config.yaml
arch: "dit"
model: "class-conditioned image diffusion model"
dataset: "stained colorectal tissue patches (NCT-CRC-HE-100K)"
train_examples: 90422
image_size: 64
horizontal_flip: true
conditioning: "class"
objective: "epsilon"
cond_dim: 256
targets: ["tissue"]
num_classes: 9
cond_dropout: 0.2
norm: "layernorm"
hidden_act: "quick_gelu"
mlp_ratio: 3
head_dim: 32
fused_qkv: false
qk_norm: false
inner_norm: false
patch_size: [8, 8]
layers: 14
width: 256
positions: "relative_bias"
optimizer: "muon"
muon_scale: "match_rms_adamw"
learning_rate: 0.0025
momentum: 0.95
nesterov: true
orthogonalizer: "newton_schulz_5"
adamw_lr_other_params: 0.0012
max_steps: 6700
batch_size: 256
epochs: 19.0
lr_schedule: "cosine"
final_lr_fraction: 0.1
warmup_steps: 130
weight_decay: 0.4
adamw_weight_decay_other_params: 0
Rows from block 3 of a small class-conditioned image diffusion model, named by matrix and row number. Rows with one number belong to one neuron. Each number is 500 + 25 x the weight over its row's rms, rounded and kept within 0 to 999. All counts start at 0. Numbers have three digits each. After the name is the row's rms in percent of the matrix's.
After each neuron's rows are labels from the 100 images, of 14848 (inputs lightly noised), where the neuron reaches its highest value: "strongest on" is what is common among them. Only what is clearly more common there than usual is listed. The data: stained colorectal tissue patches (NCT-CRC-HE-100K). In brackets: how many of the 100, against the usual share in percent.
# fc1: MLP up (model.blocks.3.mlp.fc1.weight, 768x256), inputs 128-255
# fc2: MLP down (model.blocks.3.mlp.fc2.weight, 256x768, transposed), outputs 128-255

fc1.273 083:536557524494497506461476517547528504509519556520536474466498483517492500512504477482491470514469552466463509499558471523490526525522491501496511516498561492537472439509519512499507543518490511494501540512568484507502469543544496501496530519512491455538500471456552518486513495471545523491510504508491489491496521500516470475476469497473522522466477524520481488501491490510494482512515
fc2.273 092:533446518516467501487539518485481504502470498496482500500514507531491469506503499476486484510517506520515465496493501515494492493484509504498472454454530489506504534472529467510487491573493537505442533505482488489482492534492539525496467513530486533508509455507509485488538505486497505529489505503515461496471540494489533470520542502513518480532457500481505513481522442526516544456502
strongest on: tissue: normal colon mucosa (27 vs 8.8)

fc1.594 096:515487511518501541500488524493547484474524512503538490482527522492490489481448538516537510493503502502490501490520517522504498490489461502498516533495487523503476524487489493502536554466525467513505475498503516530469515478549479526519533473521496490529510483529518521516494511455476488521500506481520504524504530522426473551532482521504513505491509460487526482525505547451469496488459
fc2.594 088:472489484536506511506553491502482545502488490511505543533486482527519463513546507509498521554495543496476532507478517488517525527520490497449519503529474494495498498496500531473498423547520464471496467500522494495520484531503483491495487486527489502474473465514434477527512494509500518479514478483523509513527563465511508466508454511499549485539523487476497474534492487528483494485492
strongest on: tissue: debris (43 vs 11.2)

fc1.408 109:478513498501496497515520475508485486496486495490489455506465502492488513496505505509490489542481521546491496514501507490486474459461507478498505489503469500531506503517492504551486464508451478520510503537470517496480536477474430523474476470497547522483455538495521492510493519526448551484530460489569518481500496514500483529494531493511491562460505537485503555514486506512461522486532
fc2.408 125:482519515471549503463488478495512493491468531495491489512520471504506482510510511491494480514498515517472493522518502505532494509524481507515500487464506482526496498522512521470478493480524487485504532569496494474493494509485447505449529473484457473490518500505512521534543491512530486507466442521542478509512506498477501491507517509462488555426514446519459537498493492518523465513520
strongest on: tissue: smooth muscle (59 vs 13.3)

fc1.534 100:469495555503519449471500483525506485485494487485498452493484508475487508502523490503456536521471492498499503525499465478493500548461533476486522480516491494499506500471503458515519517492474500495444532519482544517462490497531505513507495508520498497497507492462460534504485486504474484530507466479487564495493543506480493484532510528501472499514500488514475489507502494463528520425488
fc2.534 092:442489500514509512525509507551498515466462522531499540537506511502487482507472537530515502513514473502464508495479481506510545493513543500525490530529513489489517485486478485443500489458528544494467530488511473525515485506533504513480484509539488486473514504505567488546457522496517524503512498485479443527476486548492543506485476501493486469470492494500501551510528504500496491502539
strongest on: tissue: debris (27 vs 11.2)

fc1.612 067:512468531485498484504524505536458494533485497508486437507480468533495509494492453493502493521466536546525479490488490485591500526476514498435513500510487553491522499511493536524484518521503489490506546524522528495507473481508486484513486514506437443505487509472528513509510523485487481497503489484466525494539550518501511521503488480534488514523508525512524536503454482527533496500517
fc2.612 078:514444433520490474464476494521540494513497550538502499469487479516523487507509522477496496492468483468483521485493480525487483505480497484489522454505522492510505581483501499489486511519508505519492487491522471509531506579491473516494529478472487496494536467547534486488488508490443446504538476515501467479530531509500498493467533513529491512471517505505480517479464510495490477500500
strongest on: tissue: smooth muscle (82 vs 13.3)

fc1.13 086:516485498485510479518525487479517505509481495515536524472530538506486496472527518467471473536469469460482480493488512539480501527456490537497518483497509523468516489509486498481453438532537466546501503504516488478478500474479506495468543492495464485464515498501468470531473522476510503472466480510485492492525512505538506464483527470510481522527513504520498503540488495538491487505549
fc2.13 067:496492492498523484528454496483494489495540505481537474553503485500467491465485510503548520454499472513493487498510499486513488481451507500476488511491505494510531481505503491490476593519537475507502510509471523476535506520508489519494458501471472493515523495501510529499480504510489509524508529516515490482517453504518514489521525483488499496476506505503518483440476514500496482484443
strongest on: tissue: mucus (25 vs 9)

fc1.307 072:485500507527523473456481525476424502530500520515486470497534493469520511452502491477545500488467497530531496467491494504465461518469492514509500486467508495516534487506492498474509527480536474516497540519551523471473487477494496499509536496518509475488504491456516475493491459485508510520466535489474523469518533505520522525486480496531535497512522495522501508497538505490531540515550
fc2.307 079:463497539478490513525530501513573507513515527496494521482484496530515517491512511526520534496519511505511494478502467451495511526490453512552499526456419528501466512505465505492505480496494505529521499510493473515489452485494518499491514535486496517517517503503517482483527516464464467483568501527468468498474553463490518513541518517510499525446505530493495499504516513486447522505490
strongest on: tissue: lymphocytes (93 vs 11.2)

fc1.78 120:507502485492489546458517541510515507520511503520493480471438478462481476500494507487492515496504515501559520462479523483517527473495522509449487497486491525443507475527518479473529469506471490492468508512524489504482547438519482531485471497505461481466447496493468509496518534491508493548488527483514505511505520490524472479498495481486459536508448467477500532554524550495482470498511
fc2.78 154:511486465492504534459455476504499490508500512483522521546523530513478482511515482480507486536499517496470531525489502523495516511518508502486485477486512476535477453545481501488458531535523490478481510458513530537537447452459500467466537482504448513540472484471495462516532537497519507454494491486479489460483490526551515468467512495525543509510498501520489509482514506497486475479480
strongest on: tissue: debris (35 vs 11.2)

fc1.397 093:474513544491483479506512478433495494471542541520519499507488508512513518506496493506493500526517508529515510512531534537474489529482504527493560504541518514558486485504520437487485526539496525534543494463531486538507501486539501519484518470510469490534471528518526518515510480545469493504527501447471524450492510506495519517498518518517538491511487489525489491501543465541493500533532
fc2.397 097:493514490466483510506512473582502497526505546496493503498484486510500498517480500528522479495503531515454472490537516515469484539494501530512462500531490524526511467482500556519475501503509482479505500488530485444517456509529488530484524561487538478544527502514520520484513493557498502506485513551451490527544545509523490484518531489525497466500463487520465494484472527462511511507505
strongest on: tissue: lymphocytes (89 vs 11.2)

fc1.597 081:500406517503538529510501488496530509461566457478477516505521505475545496497487508501483522473501463492519479496523484507511482487520490482498544475520479513498483499502461519538499478495556501519524462498470496498501525550501468492486500508497520528469459525511517502496489457518495379510489495473503517487472508505518510527461489484560503509515505504525516494485527486524490506467486
fc2.597 092:511445496505496505524491537523441488492532486462509492459486518486529497511513481516502512509505522486480458488535520469514464505529477506478473511481519492503483480508536480514457503536495496531507484521473473513502517475500465517501487513527498468474511469491502506504533498479528632486467528464505478488481466542497470539577466495544542511504479500500482517522463483480500502518528
strongest on: tissue: smooth muscle (34 vs 13.3)

fc1.589 086:490520504489494490532510536486475545532504459469455469497519475502493542494512487456522500481484493517456532509475497518478512467482512508518485502510497499523479488501467491476464480496532503527534501498444537544445468518540538522514480481552531494499471489515471497521555502522502536494483465501494484486483471500505477520470493504550443521499491489504506522464479525521502494480502
fc2.589 072:509510503468481476483507476498521499495527545520478509514437534500478540489485509480487475533513489475468507546533454480499457496502502437509516507476494490456488502513506504470497493478496482503511507479525471486516539471468482442531532437546519525452456509503570489471515490519517498494485495514471492471501513486472486491521523514464510515519514482489522518524481524505492479484467
strongest on: tissue: tumour epithelium (33 vs 14.9); tissue: normal colon mucosa (27 vs 8.8)

fc1.221 111:499490528532466548484501502490516535515542513496511459492478502479462496488471542534543516504470513516469531518511447530473528456481489482493527525522503518482483468469506518520514507491495454523535486512509504523499489525495457515478522520495489478495483501502503488548557438476474501503498505513534516522495494527448475507470494534541503541468505518470485469535476508510466497469492
fc2.221 119:490495499525514478482528479507517513507470511511552507512467468517479488523516495527503497538565519508513505483501501463497519564514467525466520463537555525483463509479501521538532469540525498488495512491490513507489521472497496492499497488564480460475482482497504477531515481530473501458501520509501532482514505484498509473509477526472509484475463504507493463521488521494515492460468
strongest on: tissue: debris (44 vs 11.2); tissue: smooth muscle (31 vs 13.3)

fc1.463 067:460510506477523498528474460449492503485516523490509463456520483513458540476499510497533480535490517526441492512484538488473560483514535497555463503513469514481541495486540530451443517501514458493431558514504529518461460564506488498483518509514498475517487480488500499484507491515523506484473487503485470482501508479557475517491512476490463513489467487482502489516489526545498487477503
fc2.463 063:484488419467476510516528492448509499514505525488481485535488528486466549489523495485475496461533498508497485484490461510509495497482527484559484478493487462532509508487500495455469483495517468507424492485504501510479494517513509522487511514514513504488519545559504500478520521526486487533495512512503515440516502530501453469502536454473509488512484495541527527502514510544500497508499
strongest on: tissue: tumour epithelium (35 vs 14.9)

fc1.398 080:530519531557461506489467469503576493505532521534515465484486478492442542527502507523519480547510481514476501472512504520483524481511501461519503519538513550514519515520519514460504521500483458511496521524506503482452533506507529448485534518478495492463490527530493488510489525517502503485488503479473479538464504519470470475508523465477523498494489526482498503433513495515504506523508
fc2.398 065:521503479458555532488549507550479505503462509471492501503469527503470531487498487495506540451511490479505495526473486476499470505530504540507517487490523484512566488500468521457526437505512454514491500487470503486473481486459474525509448502487509526528477523526502450524464524475503496510492499465513535534478457480505481520473526497495459517449493530516523501545486483532478476523493
strongest on: tissue: debris (31 vs 11.2)

fc1.475 094:536503487510522535469497489544527486471486546480516514463499533503507524541488544497520531487473489465498472479481501492461519521543509508472508523540518467558552481486502485516490537491482478503492471496493518495468486516505539519479507498539528446501488514518529537524512518533502519538478497476468496508462509478467494524476498492504526566496490519497548488504527531500445512530501
fc2.475 120:454472529485500502530503482450496526512498526490458489449489490498499517450503560475499539467502486454483500477475520486500503510490503475502476501552461456519472476546477525508472512508509527530504465506436505523495453470462514458470519510483492529488533472474490486475508456502511490508511539492484489512461540491503512507486501489504517538569489482481544531499477512479524511509483
strongest on: tissue: lymphocytes (95 vs 11.2)

fc1.161 085:474498502516516508480493456497518550518518528523459487496524528526497442476505502491518484490479507505522500495464473475477515498494519513493504496482501476511491500525487485508586509507496505518487499511474511482493509526444457506500485508528510491497471496471501508524444483491522522494465484483530495504506520488468432544483462529470476477508475462480526525481484523517536534502522
fc2.161 071:481492511492490508473501533491494443532484484485464518485491473473477436496517494487482519533474516496514516502543535503506486489463476477517503499528513518477493516521512492509631474479508518499509518510524518508470471570538533498513535468536518500511500482505485508476463492511499461512501506499478499526506481505463461463490458500523551508491474448527499485516501525503494516491457
strongest on: tissue: normal colon mucosa (25 vs 8.8)

fc1.552 089:538512502521488465473514489504551466509513545524508528520496485489507474492507518526462472501519472491521485500495533504564510509552481503469517520498501477495520388538496500489479545497510524494472527516519494562485458521497542482515540492492495486527512521550520496468502504485502482487505529506514494509498525506525486457494510507468519482481546499501495511471498521502501515518522
fc2.552 094:485517501497516495511484512511593502519492523508509510472496448441472555497525491506480501498504489495512511504529495485461467499495522493496478517474498467520518392458517471501504502473483490495483486474515506485503483442507523490458511542502480538443493509471517503500500550519531514500471520509487488479531492504481503490569540553488483517506487483488524467493500491500513516452508
strongest on: tissue: smooth muscle (51 vs 13.3); tissue: debris (42 vs 11.2)

fc1.237 127:471499511496512529453506486502487513523522506510487461508468496503531504512500493496483514528470518461520458520517481494502510499456507480478510485481512501500479479518511461488490484486441505478512512513518463471514450475540465518459465504515454534492494485463521517515527500469481502501506495507479458481520553539542479516522498498525496489503502556543530509520493502511524470490501
fc2.237 173:493506484466472538481477473483510501501474483531473508475539491476545532554530480539493478468518515538514472509467509488497500514476495492531475518528523494509463479519514522475532481490479532465509510544483507465502514507460511519492538471547467469482513489470510486474561519544505504485492491495543509484474508511526477535503512508543460493486488521462481535487492501503488483498499
strongest on: tissue: mucus (26 vs 9)

fc1.637 075:472545499448499482528507498513518525473461520493482434470498514479482479540497514481510483493476522467548544533522499516485518495492488518491471514503533539506501475480533504486499450502505537509489499534529500520466518524484463528505497509497523478530464474491475502539554480500512536521535466494494527516505454464516442521495526485454484521481476482486519513518494487524509467480493
fc2.637 081:500472483513471499504518473498442490527480501488521469534467529471486488519507462522480514555486508509501533518472539487497485458448520496498537463480484499506477501431521481526471481490478479503498512476470468527480461508507574431486460496524460513445498506519483493510517479476525484469490513551529481515466506531519488478512525511488465503482494518493487510505522462517474507513467
strongest on: tissue: normal colon mucosa (34 vs 8.8)

fc1.308 088:483490498512492510531500481523494548481523518488461501499480530483493499494506501518536551524468448464518507519464504524514494471493526495423519505482474509471466479519484539526517509502465539508453475513460525509482540533524496497457499515554512494500518498504518490473504476468512503488484472502480509473452548493495484531514476501523539473423526514515500523483499498480513492543522
fc2.308 068:482491523491511503531498513543512456477485476507446495527493476537475502483488524501471497525450491548516506467570490475506521483497507521461506508535503490541498511534510554492483477485478552511467525478541504496524450512490501491550509488543513507492491498500475490482472498549517517516520510485531503489473469491497531470506475495514479538581483514479526500513521499511510459534466
strongest on: tissue: tumour epithelium (34 vs 14.9)

fc1.466 080:500457504497456513533499491484567535518549475503496498476512490483499514503492504508495520499496514490500533518482512519473516517505479496485511496476483483489455526527545478491562487507475523512529516465484473551511476452454498486496514531486529513510523486498506511475468514507533522556527476487477456471490479488492487488463509486468548505545508465501505508489495513509474469506519
fc2.466 069:519460487483481482510502572428467525519452487486520505490510514512491514492526480473478467461504470524516471491524554516526469514493462512475489528480505537506460462492502501530538505493483516537499495549497536529491558495519512474519485533454490530521531486513503492507514466462518462504455502499510529500496487472520497526533491500513484503504518481511500495520505525549487496508525
strongest on: tissue: lymphocytes (96 vs 11.2)