{
  "dataset": "stained colorectal tissue patches (NCT-CRC-HE-100K)",
  "objective": "epsilon",
  "head_dim": 32,
  "qk_norm": false,
  "positions": "relative_bias",
  "muon_scale": "match_rms_adamw",
  "lr": 0.0025,
  "adamw_weight_decay_other_params": 0
}
Rows from block 10, named by matrix and row number. Rows with one number belong to one attention dimension. Each number is 128 + 24 x the weight over its row's rms, rounded and kept within 0 to 255. All counts start at 0. After the name is the row's rms in percent of the matrix's.
# q: attention query (model.blocks.10.attn.q.weight, 256x256), inputs 172-255
# k: attention key (model.blocks.10.attn.k.weight, 256x256), inputs 172-255
q.102 102 [182 125 168 147 138 110 137 131  86 122 152 106 117 109  78 103  91 111 125 134 131 120 105 168  87 126 133 130 145 137 117  78 127 118  80 119  85  87 145 129 129 144 159 159 108 160 148 135 175 160 136  95 126 150 143 109 124 133 106  86 154  77 118 139 175 141 144 136 137 105 120 100  91 101 157 139 119 137 129 120 120 163 123  99]
k.102 107 [147 167  77 118 138 138 100  96  99 142 124 142 146 114 138 160 130 159  69 119 114  92 100 149 127 129 120 113  98 148 110  97 105 131 117  94 104 113  68 114 165 146 138 154 173 112  95 121 137 126 113 101 139 143 143 113 181 129  72 157 159  84 136 107 118 107  92 134 116  83 122 112 186 152 127 127 137 130  98 126 135  96  75 151]
q.103 112 [127 153 115 128 143 156  74 141 108  88 121 114 105 112 134 117 126 102 104 104 130 112 143 128 128 138 128 130 136 170 129 133 105 194 166 120 132  74 163 105 142 146 138 141 167 115 157 116 105 158  93 123 129 140 118 139 109 137 121 157 132  91 103 127 189 116 113 130 174 148 148 113 151 120 155 136 132 137 118 100 132 142 148  83]
k.103 123 [146 115 113 147 173 133 114 105 114 158 116 118 114 151 111 156 126 144 162 163  99 121 107 115 154 115  98 133 113 144 144 148  92 148 117 122 144  99 154 136 133 148 141 117 147 114 120 126 155 157   4 146 165 132 105  92 107 169  92 135 153 114 147 129 124 138 118 133 110  95 134 125  98 129 156 130 140 138 129 101 144 137 116 132]
q.104 097 [102 169 142 150 139 119 172 124 130 118 129 126 163 182 125 134 158 125 149 133 117 125 136 113 141 116 107 140 132 158 155  72 128 141 151 149 120 105 170 137 120 133 107 142 116 129 125  83 163  73 171 103 131 110 130 142 142  84 148 109 166 145  55 108 163 127 144 125 158 138 132 135 134 111 141 128 135  99  87 137 146 158  98 143]
k.104 099 [126 151 120 144 112 136 148 126 133 107 171 102 123 104 161 124 148 100 119 112 162 109 125 128 108 111 154  96 104 146 128 135 136 113 140 113 132 116  96 150 118 138 140 135 133 114 117 111  94 125  88 122 100 103 132 129 133 129  81 167 116 123  77 155 135  93 118 154 177 138  94 139 138 147 155  96 130 141 118 103 131 152 151 122]
q.105 100 [167 164 117 104 139 166 119 149 117 141 131 148 146 115 116 124 107 122 113 116 105 124 112 120  78 107 156 177 154 140 130 144  98 152 142 128  88 125  74 145 168 149 127 141 145  87 165 147  85 162 133  97 169 115 113 131 118 123 156 134 138 119  87  76 207 125 154 113 118 131 126 104 126 158 183 136 127 110 149  73 123 161 155 101]
k.105 104 [129 130 170 131 141 161  93 113 154 146  95 123 138 114 152 191 128 167 145 147 130 124 116 106 104  86 105 133 149 124 134 120  99  91 141 138 123  76 149 152  95 161 127 145 137 116 131 164 113 158  70 136 179 146 120 120 137 146 125 145 146 129 133 113 142 141 152 142 158 142 125 124 117 144 143 105 110 144 104  97 130 150 144 108]
q.106 125 [108 103 143 124 110 161  98 146 114  87 142 104 102 121 116 120 129 108 146 116 117  83 109  89 132 133 104 122 101 171 143 152 131 139 129 139 133 114 134 121 122 100 112 100 125  98 152 129 159 160 161  91 154 179 142 128 132 160 116 110  93 121 136 120 137 126 130  90 148 138 170 138 135 123 140 110 129 113 115 125 177 141 146 112]
k.106 134 [ 63 111 154 109 131 124  83 114 124 127 127 119 113 122 111 150 114 111 124 154 119 141 120 124 139 119 107 105 134 134 118 144 122 144 131 135 127 101 120 111 143  85 138 116 126 134 121 111 111 148  35 134 165 139 109 122 124 154  86 101 113  98 122  99 111 132 115 121 144 101 145 156 103 123 156 116 127 146 176  84 123 129  89 111]
q.107 123 [ 98 132 115 147 127  96 146 138 116 162 128 130 143 143  80 106 121 107 101 160 126 122 126 150  79 118 153 133 152 144 121 134  90 120 120 104 123 115 169 138 114 119 135 150 121 108 116 126  83 105  83  86 166 160 107 135 102 122 144 103 110 115  88 138 175 136 110 156 134 132 120 155 115 125 130 147 124 133 125 119  83 170 148 110]
k.107 123 [103 111 121 123 131 117 114 146 101 135 139 137 121 118 125 104 133 103 141 124 133 112 131 118  99 126 122 109 140 114 122 135 115 152 117 119 126 150 108 136 124 168 110 137 137 113 137 117 130 119 169 136 193 127 110 129 117  97 142 147 145 128  91 154 152 130 129 140 136 124 143 158 111 125 131 137 132 139 111 101 146 212 142 119]
q.108 109 [154 144 105 129 139 126  93 140  98 161 127  94 121 155 113 158 138 131 117 138 130 127 119 147  94 121 123  66 117 156 127 137 122 146 108 150 133 114 119  81 133 178 152 129 155 124  92 124 132 120 104 117 103 113 118 132 113 132 100 116 125  52 117 153 143 104 154 159 187 121 158 125 174 113 168 161 152 120  85  99 150 122 118 127]
k.108 109 [114 176  98 169 119 156  98 144  87 100  50 160 141 135 120 148 101 138 128 135 135 133 119 121 113 121  85 125 130 111 123 141 146 139 115 140 129 129  86 132 139 180 126 100 144 101 131 105 138 127  72 132  95 132 119 117 130 129 110 103 106  80  92 154 128  95 133 164 137 109 134 130 136 124 197 163 180 146 114 105 127 158 121 141]
q.109 083 [112 174  94 150 148 133 113 137  91  96 120 141 145 129 125 107 103 138 126 134  99 111 153 105 139 151 107 143 132 122 125 119 137 153 143 135 123  97 130 110 116 106 136 124 126 122  84 119 150 138 123 108  95 160 146 123 124 132 142 139 134  74 119 146 167 139 124 156 130 147 102 151 123 124 147 124 126 100 158 131 124 142 131 101]
k.109 083 [143 116 121 158 150 170 112 100 112 147  95 108 120 109 172 102 121 148 104 117 148 121  86 110 163 143  97 111 120 148 113 109 110 118 147 111 132 132 136 158 140 183 135 124 104  93 117  82 154 193 121 131 132 157 121 128  98 157  85 118 146  98 110 140 161 107 109 170 136 147 146 131 114 135 129 166 112 152 149 131 148 126 145 130]
q.110 110 [141 137 154  99 115 143 130 146 142 154 135  88 113 122 132 108 112 123 126 112 124 146 158 163  92  98 143 101 127 142 138 113 135 132 127 139 128 116 120 137 115 143 115 169 150 158 103  63 111  74 169 131  80 143 148 132 139  88 122 126 137 153 121 104 109 122 138 101 147 151 122 102 164 162 132 148 102 160  96 113  86 124  61 121]
k.110 118 [136 150 100 146  93 123 156 110  94 121 149 142 158 167 109 126 111 149 115 104 139 118 111 142 107 169 116 117 125 113 143 111  90 123 116 124 115 140 121 126 126 143 136 107 124 108 116 154 137 108 125 117 138 100 109 152 137 126 115 147 116 141  79 143  67 137 158  97 132 117 130 127 126 137 151 121 140 112 111 128 147  47 127 109]
q.111 117 [103 130 112 124 128 128 184 118 133 174 129 162 132 164 121 130 137 133 118 127 115 122 120 138 108 135 138 165 153  73 129 165 135 126  78 119 145 156 115 146 132 138 136 150 125 119 112 142  85 145 152 133 134 125 126 125 149 118 167 107 127 157 157 153  42 149 130 122 102 119 130 151 133 143 124  82 135 123 162 131 124 110 116 171]
k.111 127 [135 136 138  95 120 124 153 119 141 166 159 118  90 118 142  87 138 133  99 115  97 125 122 126 120 167 129 150 112 148 129 148 128 118 135 131  94 132  81 139 139 156 113 164 138 132 106 148 137 130 173 126 155 131 136 155 120 111 170 130 124 129 152 148 173 123 134 141 135 136 139 139 162 118 123 120 109 117 138 165 172 141 158 136]
q.112 087 [145 110 108 144 120 150 108 122 103 119 104 152 122 182 107 128 119 125 132 142 140 144 104 152 152 129 135 128  94  86 118  99 120 153 136 123 126 114 136 119  95 175 104 186 149 156 148 133 127 113 103 109  74 110 110 114 111 123 209 178 150 121 114 116 127 141 130 154 146 112 108 121 112 119 158 176 109 131 199 116 101 128 171 120]
k.112 090 [122 114 118 117 131 130 108  83 148 102 127 139 114 170 149 141 163 127  87 115 118 113 152 103 161 168 116 105  69 160 122 144 160 132 150 132 154  99 167 125 127 140 118 161 129 139 147 129 116 197 159 134 111 129 117 143 146 133 121 181 172 111 142 166 181 133 134 147 169 142 152  78 129 142  97 151 114 132 132 111 124 112 145 143]
q.113 088 [160 159 135 149 142 105 153 107 169 141 130 131 149 115 162 115 145 166 118 112 130 162 174  97 141 113 160 139 151 136 112 139  74 150 145 133 105 112 172 123 115 109 125 132 157 158 120 100  95  87 102 122 141  84 122 111 151 165 148 105 129 159  82 118 182 137 109 155  99 123  90 126 115 109 115 137 149 103 108 110 137 167 119 115]
k.113 095 [158 116 132 129 127 103 162 130 154 115 177 122 141 122 151 134 116 167 141 114 133 148 158  99 105  84 134 172 139 166 131 109 124 111 137 125 138 137 162 114  95 123 127 140 148 154 153 107 149 111 137 109 128 130 116 131 149 146 157 132 147 144 124 127 154 123 132 142 131 124 110 162 149 119 132  89 122 127  95 137 154 160 108 136]
q.114 099 [ 89 124 149 135 134 157 139 142 133  72  86 167 135 122 155 146 135 103 126 142 152 109 133 167 136 143 113 111 124 117 139 123 148 125 134 123 130 142 122 128 165 107 133 124 120  84 169 154 134 169 113 121 130 148 142 135 107 172 101 141 136 144 100 174  88 125 164 101 176 106 189 145 142 163 137 111 137  97 126 111 113 138 113 170]
k.114 106 [120 141 117 108 154 122  90 161 131 127 167 142 136 130 100 116 158 121 156 156 112 103 171 144 102 116 123 103 118 119 143 130 154 166 117 132 118 115 128 135 120 128 116 126 136 120 108 158  98 130 119 129  87 138 119 103 154 130 122  97 147 110 143  95 170 143 145  86 146 130 128 133 106 138 165 156 130 151 157 118 136 191 107 116]
q.115 095 [120 132 110 149 137 124 125 148  97 139 121 145 125 116  95 110 129 129 161 120 157 109 104 128  94 176 128 125 148 108 120 140 134  86 122 138 108 153 119 141 133  93  99 103  99 154 111 124 196 135  92 125 144 139 114 124 131 161 112 107 133 152  90 125 105  88 166  83  79 114 132 145  81 137 121 114 152 147 123 112 166 123 141  85]
k.115 097 [126 155 109 166 132 128 132 146  99 157  61 131 110  97 148 124 117 126 121  99 159 107 131 115 150 176 140 144  85 138 136 105 144 103 193 113 120 135  75  75 155 116 101 152 119 128 168 109 142 124 195 132 127 148 139 132 157 114 138 170 115 126  93 118 104  88 129 127 130 140 133 161 111 118 142 106 135 109 150 140 121 147 143 109]
q.116 113 [116 164 139  93 121  99 138 117 120 101 143 128 143  44 133  90 130 124  83 142 138 124 127 140 106 117 118 110 146  93 130  95 127 100 150 147 121 106 113 171 131 103 150 142 116 142 141 115 149 136 121 143 118 134 160 167 166 149 115 172 146 152 142 171 136 113 122 134 112 135 119  93 120 140 106 157 108 144 106 159  91 112 120  89]
k.116 114 [151 125 106 133 160 123 121 128 167 148  91  84 147 114 136 134 160 141 118 104 150 113  99 136 139 133 153  95 139 117 140  87 108  98 139 140 159 152 181  99 139 117 172 138 123 125 100 118 175 100 103 133 137 135 139 145 148 139 115 156 169 131 108 122  92 109 128 136 124 140 139 125 133 112  99 151  95 107 112 152 155  97 104  92]
q.117 100 [ 94 121  97 128 139 136 134 141 170 145 138 133 100 114 163 113 119 126 106 109 113 134 127  78 109 143 123 129 118  96  96 159 136 124 111 132 122 117 120 123 142 112  98  76 105  90  59 128 102  99 133 150 157 125 161 118 178 105 101 117  86 116  95 136 102 110 132 126 120 144 130 138 181 141 107  82 156 129 113 120 146 122 135 157]
k.117 098 [109 110 151 153  90 116 170 168 107 130 135 161 137 133 130 108  80 126 204 138 153 157 145 125 134 144 105 120 123  84 139 123 153  85 108 151 130 163 109 110  61 127 143 107  96 159 104 130 139 123 131 128 106 107 129 120 141 109 129  74  91 168  91 125 101 145 168 113 104 119 128 149 123 125 174  96 142 149 155 129 139 169 164 138]
q.118 086 [136 112 107 130  86 133 115 114 106 164 146 132 104  68 124 155 121 163 135 150 175 163 108 152 132 117 148 131 151 132 102 127 113  99 119 153 157 150 103 107  96 116 135 104 114 137  92 184 146  76 128 140 143 120 104 138 103 137  73  90 109 149 140 171  83 108 169 141 169 112 125  98 146 147 121 141 133 105 126 141 113  79 135 127]
k.118 093 [138 129 130 149  85 115 114 162 127 114 104 158 117  91 124 100 116 103 125 132 144 154 130 159 127 146 126 130 128 118 105 113 139 141 127 143 137 147 114 123 100 157 145 146 118 131 104 152 128 128 160 140  97 112 133 149  92 131 114 141  99 102 139 149 102  93 164 113 149 139  99 111 139 129 108 169 143  87 158 162 130 111 144  94]
q.119 124 [147 110 151 123 102 121 121  86 109 142 117 149 132 117 161 110 137 151 156 174 108 143 131 163  92  92 109 111 109 141 145  91 102 117 191 129 116 115 136 124 133 100 139 147 154 141 127 132 159  77 121 156  94 124 121 129 102  94 137 141 152 162  74 126 124  87 142 116 154  98 104 134 114 134 140 184 126 105 145  92 112 147 150 111]
k.119 129 [149 127  71 150 119  81 158 125  91 123 165 149 110 119 137 116 162 151 117  65 127  93 131 148 110 143 137 108 122  80 113 102 110 130 131 112 128 134 121 118 149 158 136 160 129 107 140 174 128 141 170 133  94 118 145 144 146 138 145 156 136 157 113 135 137  90 168 109 147 131 138 113 144 122 136 109 145  82 110 108 118 110 144 122]
q.120 091 [106 123 127 151 132 129 116 135 103  92 108  98 123 141  98 120 130 117 149 142 106 117 105  82 175 141 129 119 114 203 121 120 154 132 151 133 116 114 142  99 136  77 133 135 100 138 108  65 171 152 126 115 132 156 156 131 123 126 109 109 143 136  97 117 120  87 123 166 123 112 136 146 112 113 169  86 124  94  92 155 168 126 135  93]
k.120 099 [102 128 131 146 142 119 113 153 130 115 124 141 102 140  88 100 124 112 172 142 134 118  98 120 120 134 146 101 103 177 114 140 135 134 129 123 117 124 136 130 131  66 133 135 125 142 133  89 125 138 123 120  96 141 124 107 108 142 101 121 119 125 107 116  98 112 129 152 131 104 117 139 122 105 153 133 127 162 132 124 123 133  85 102]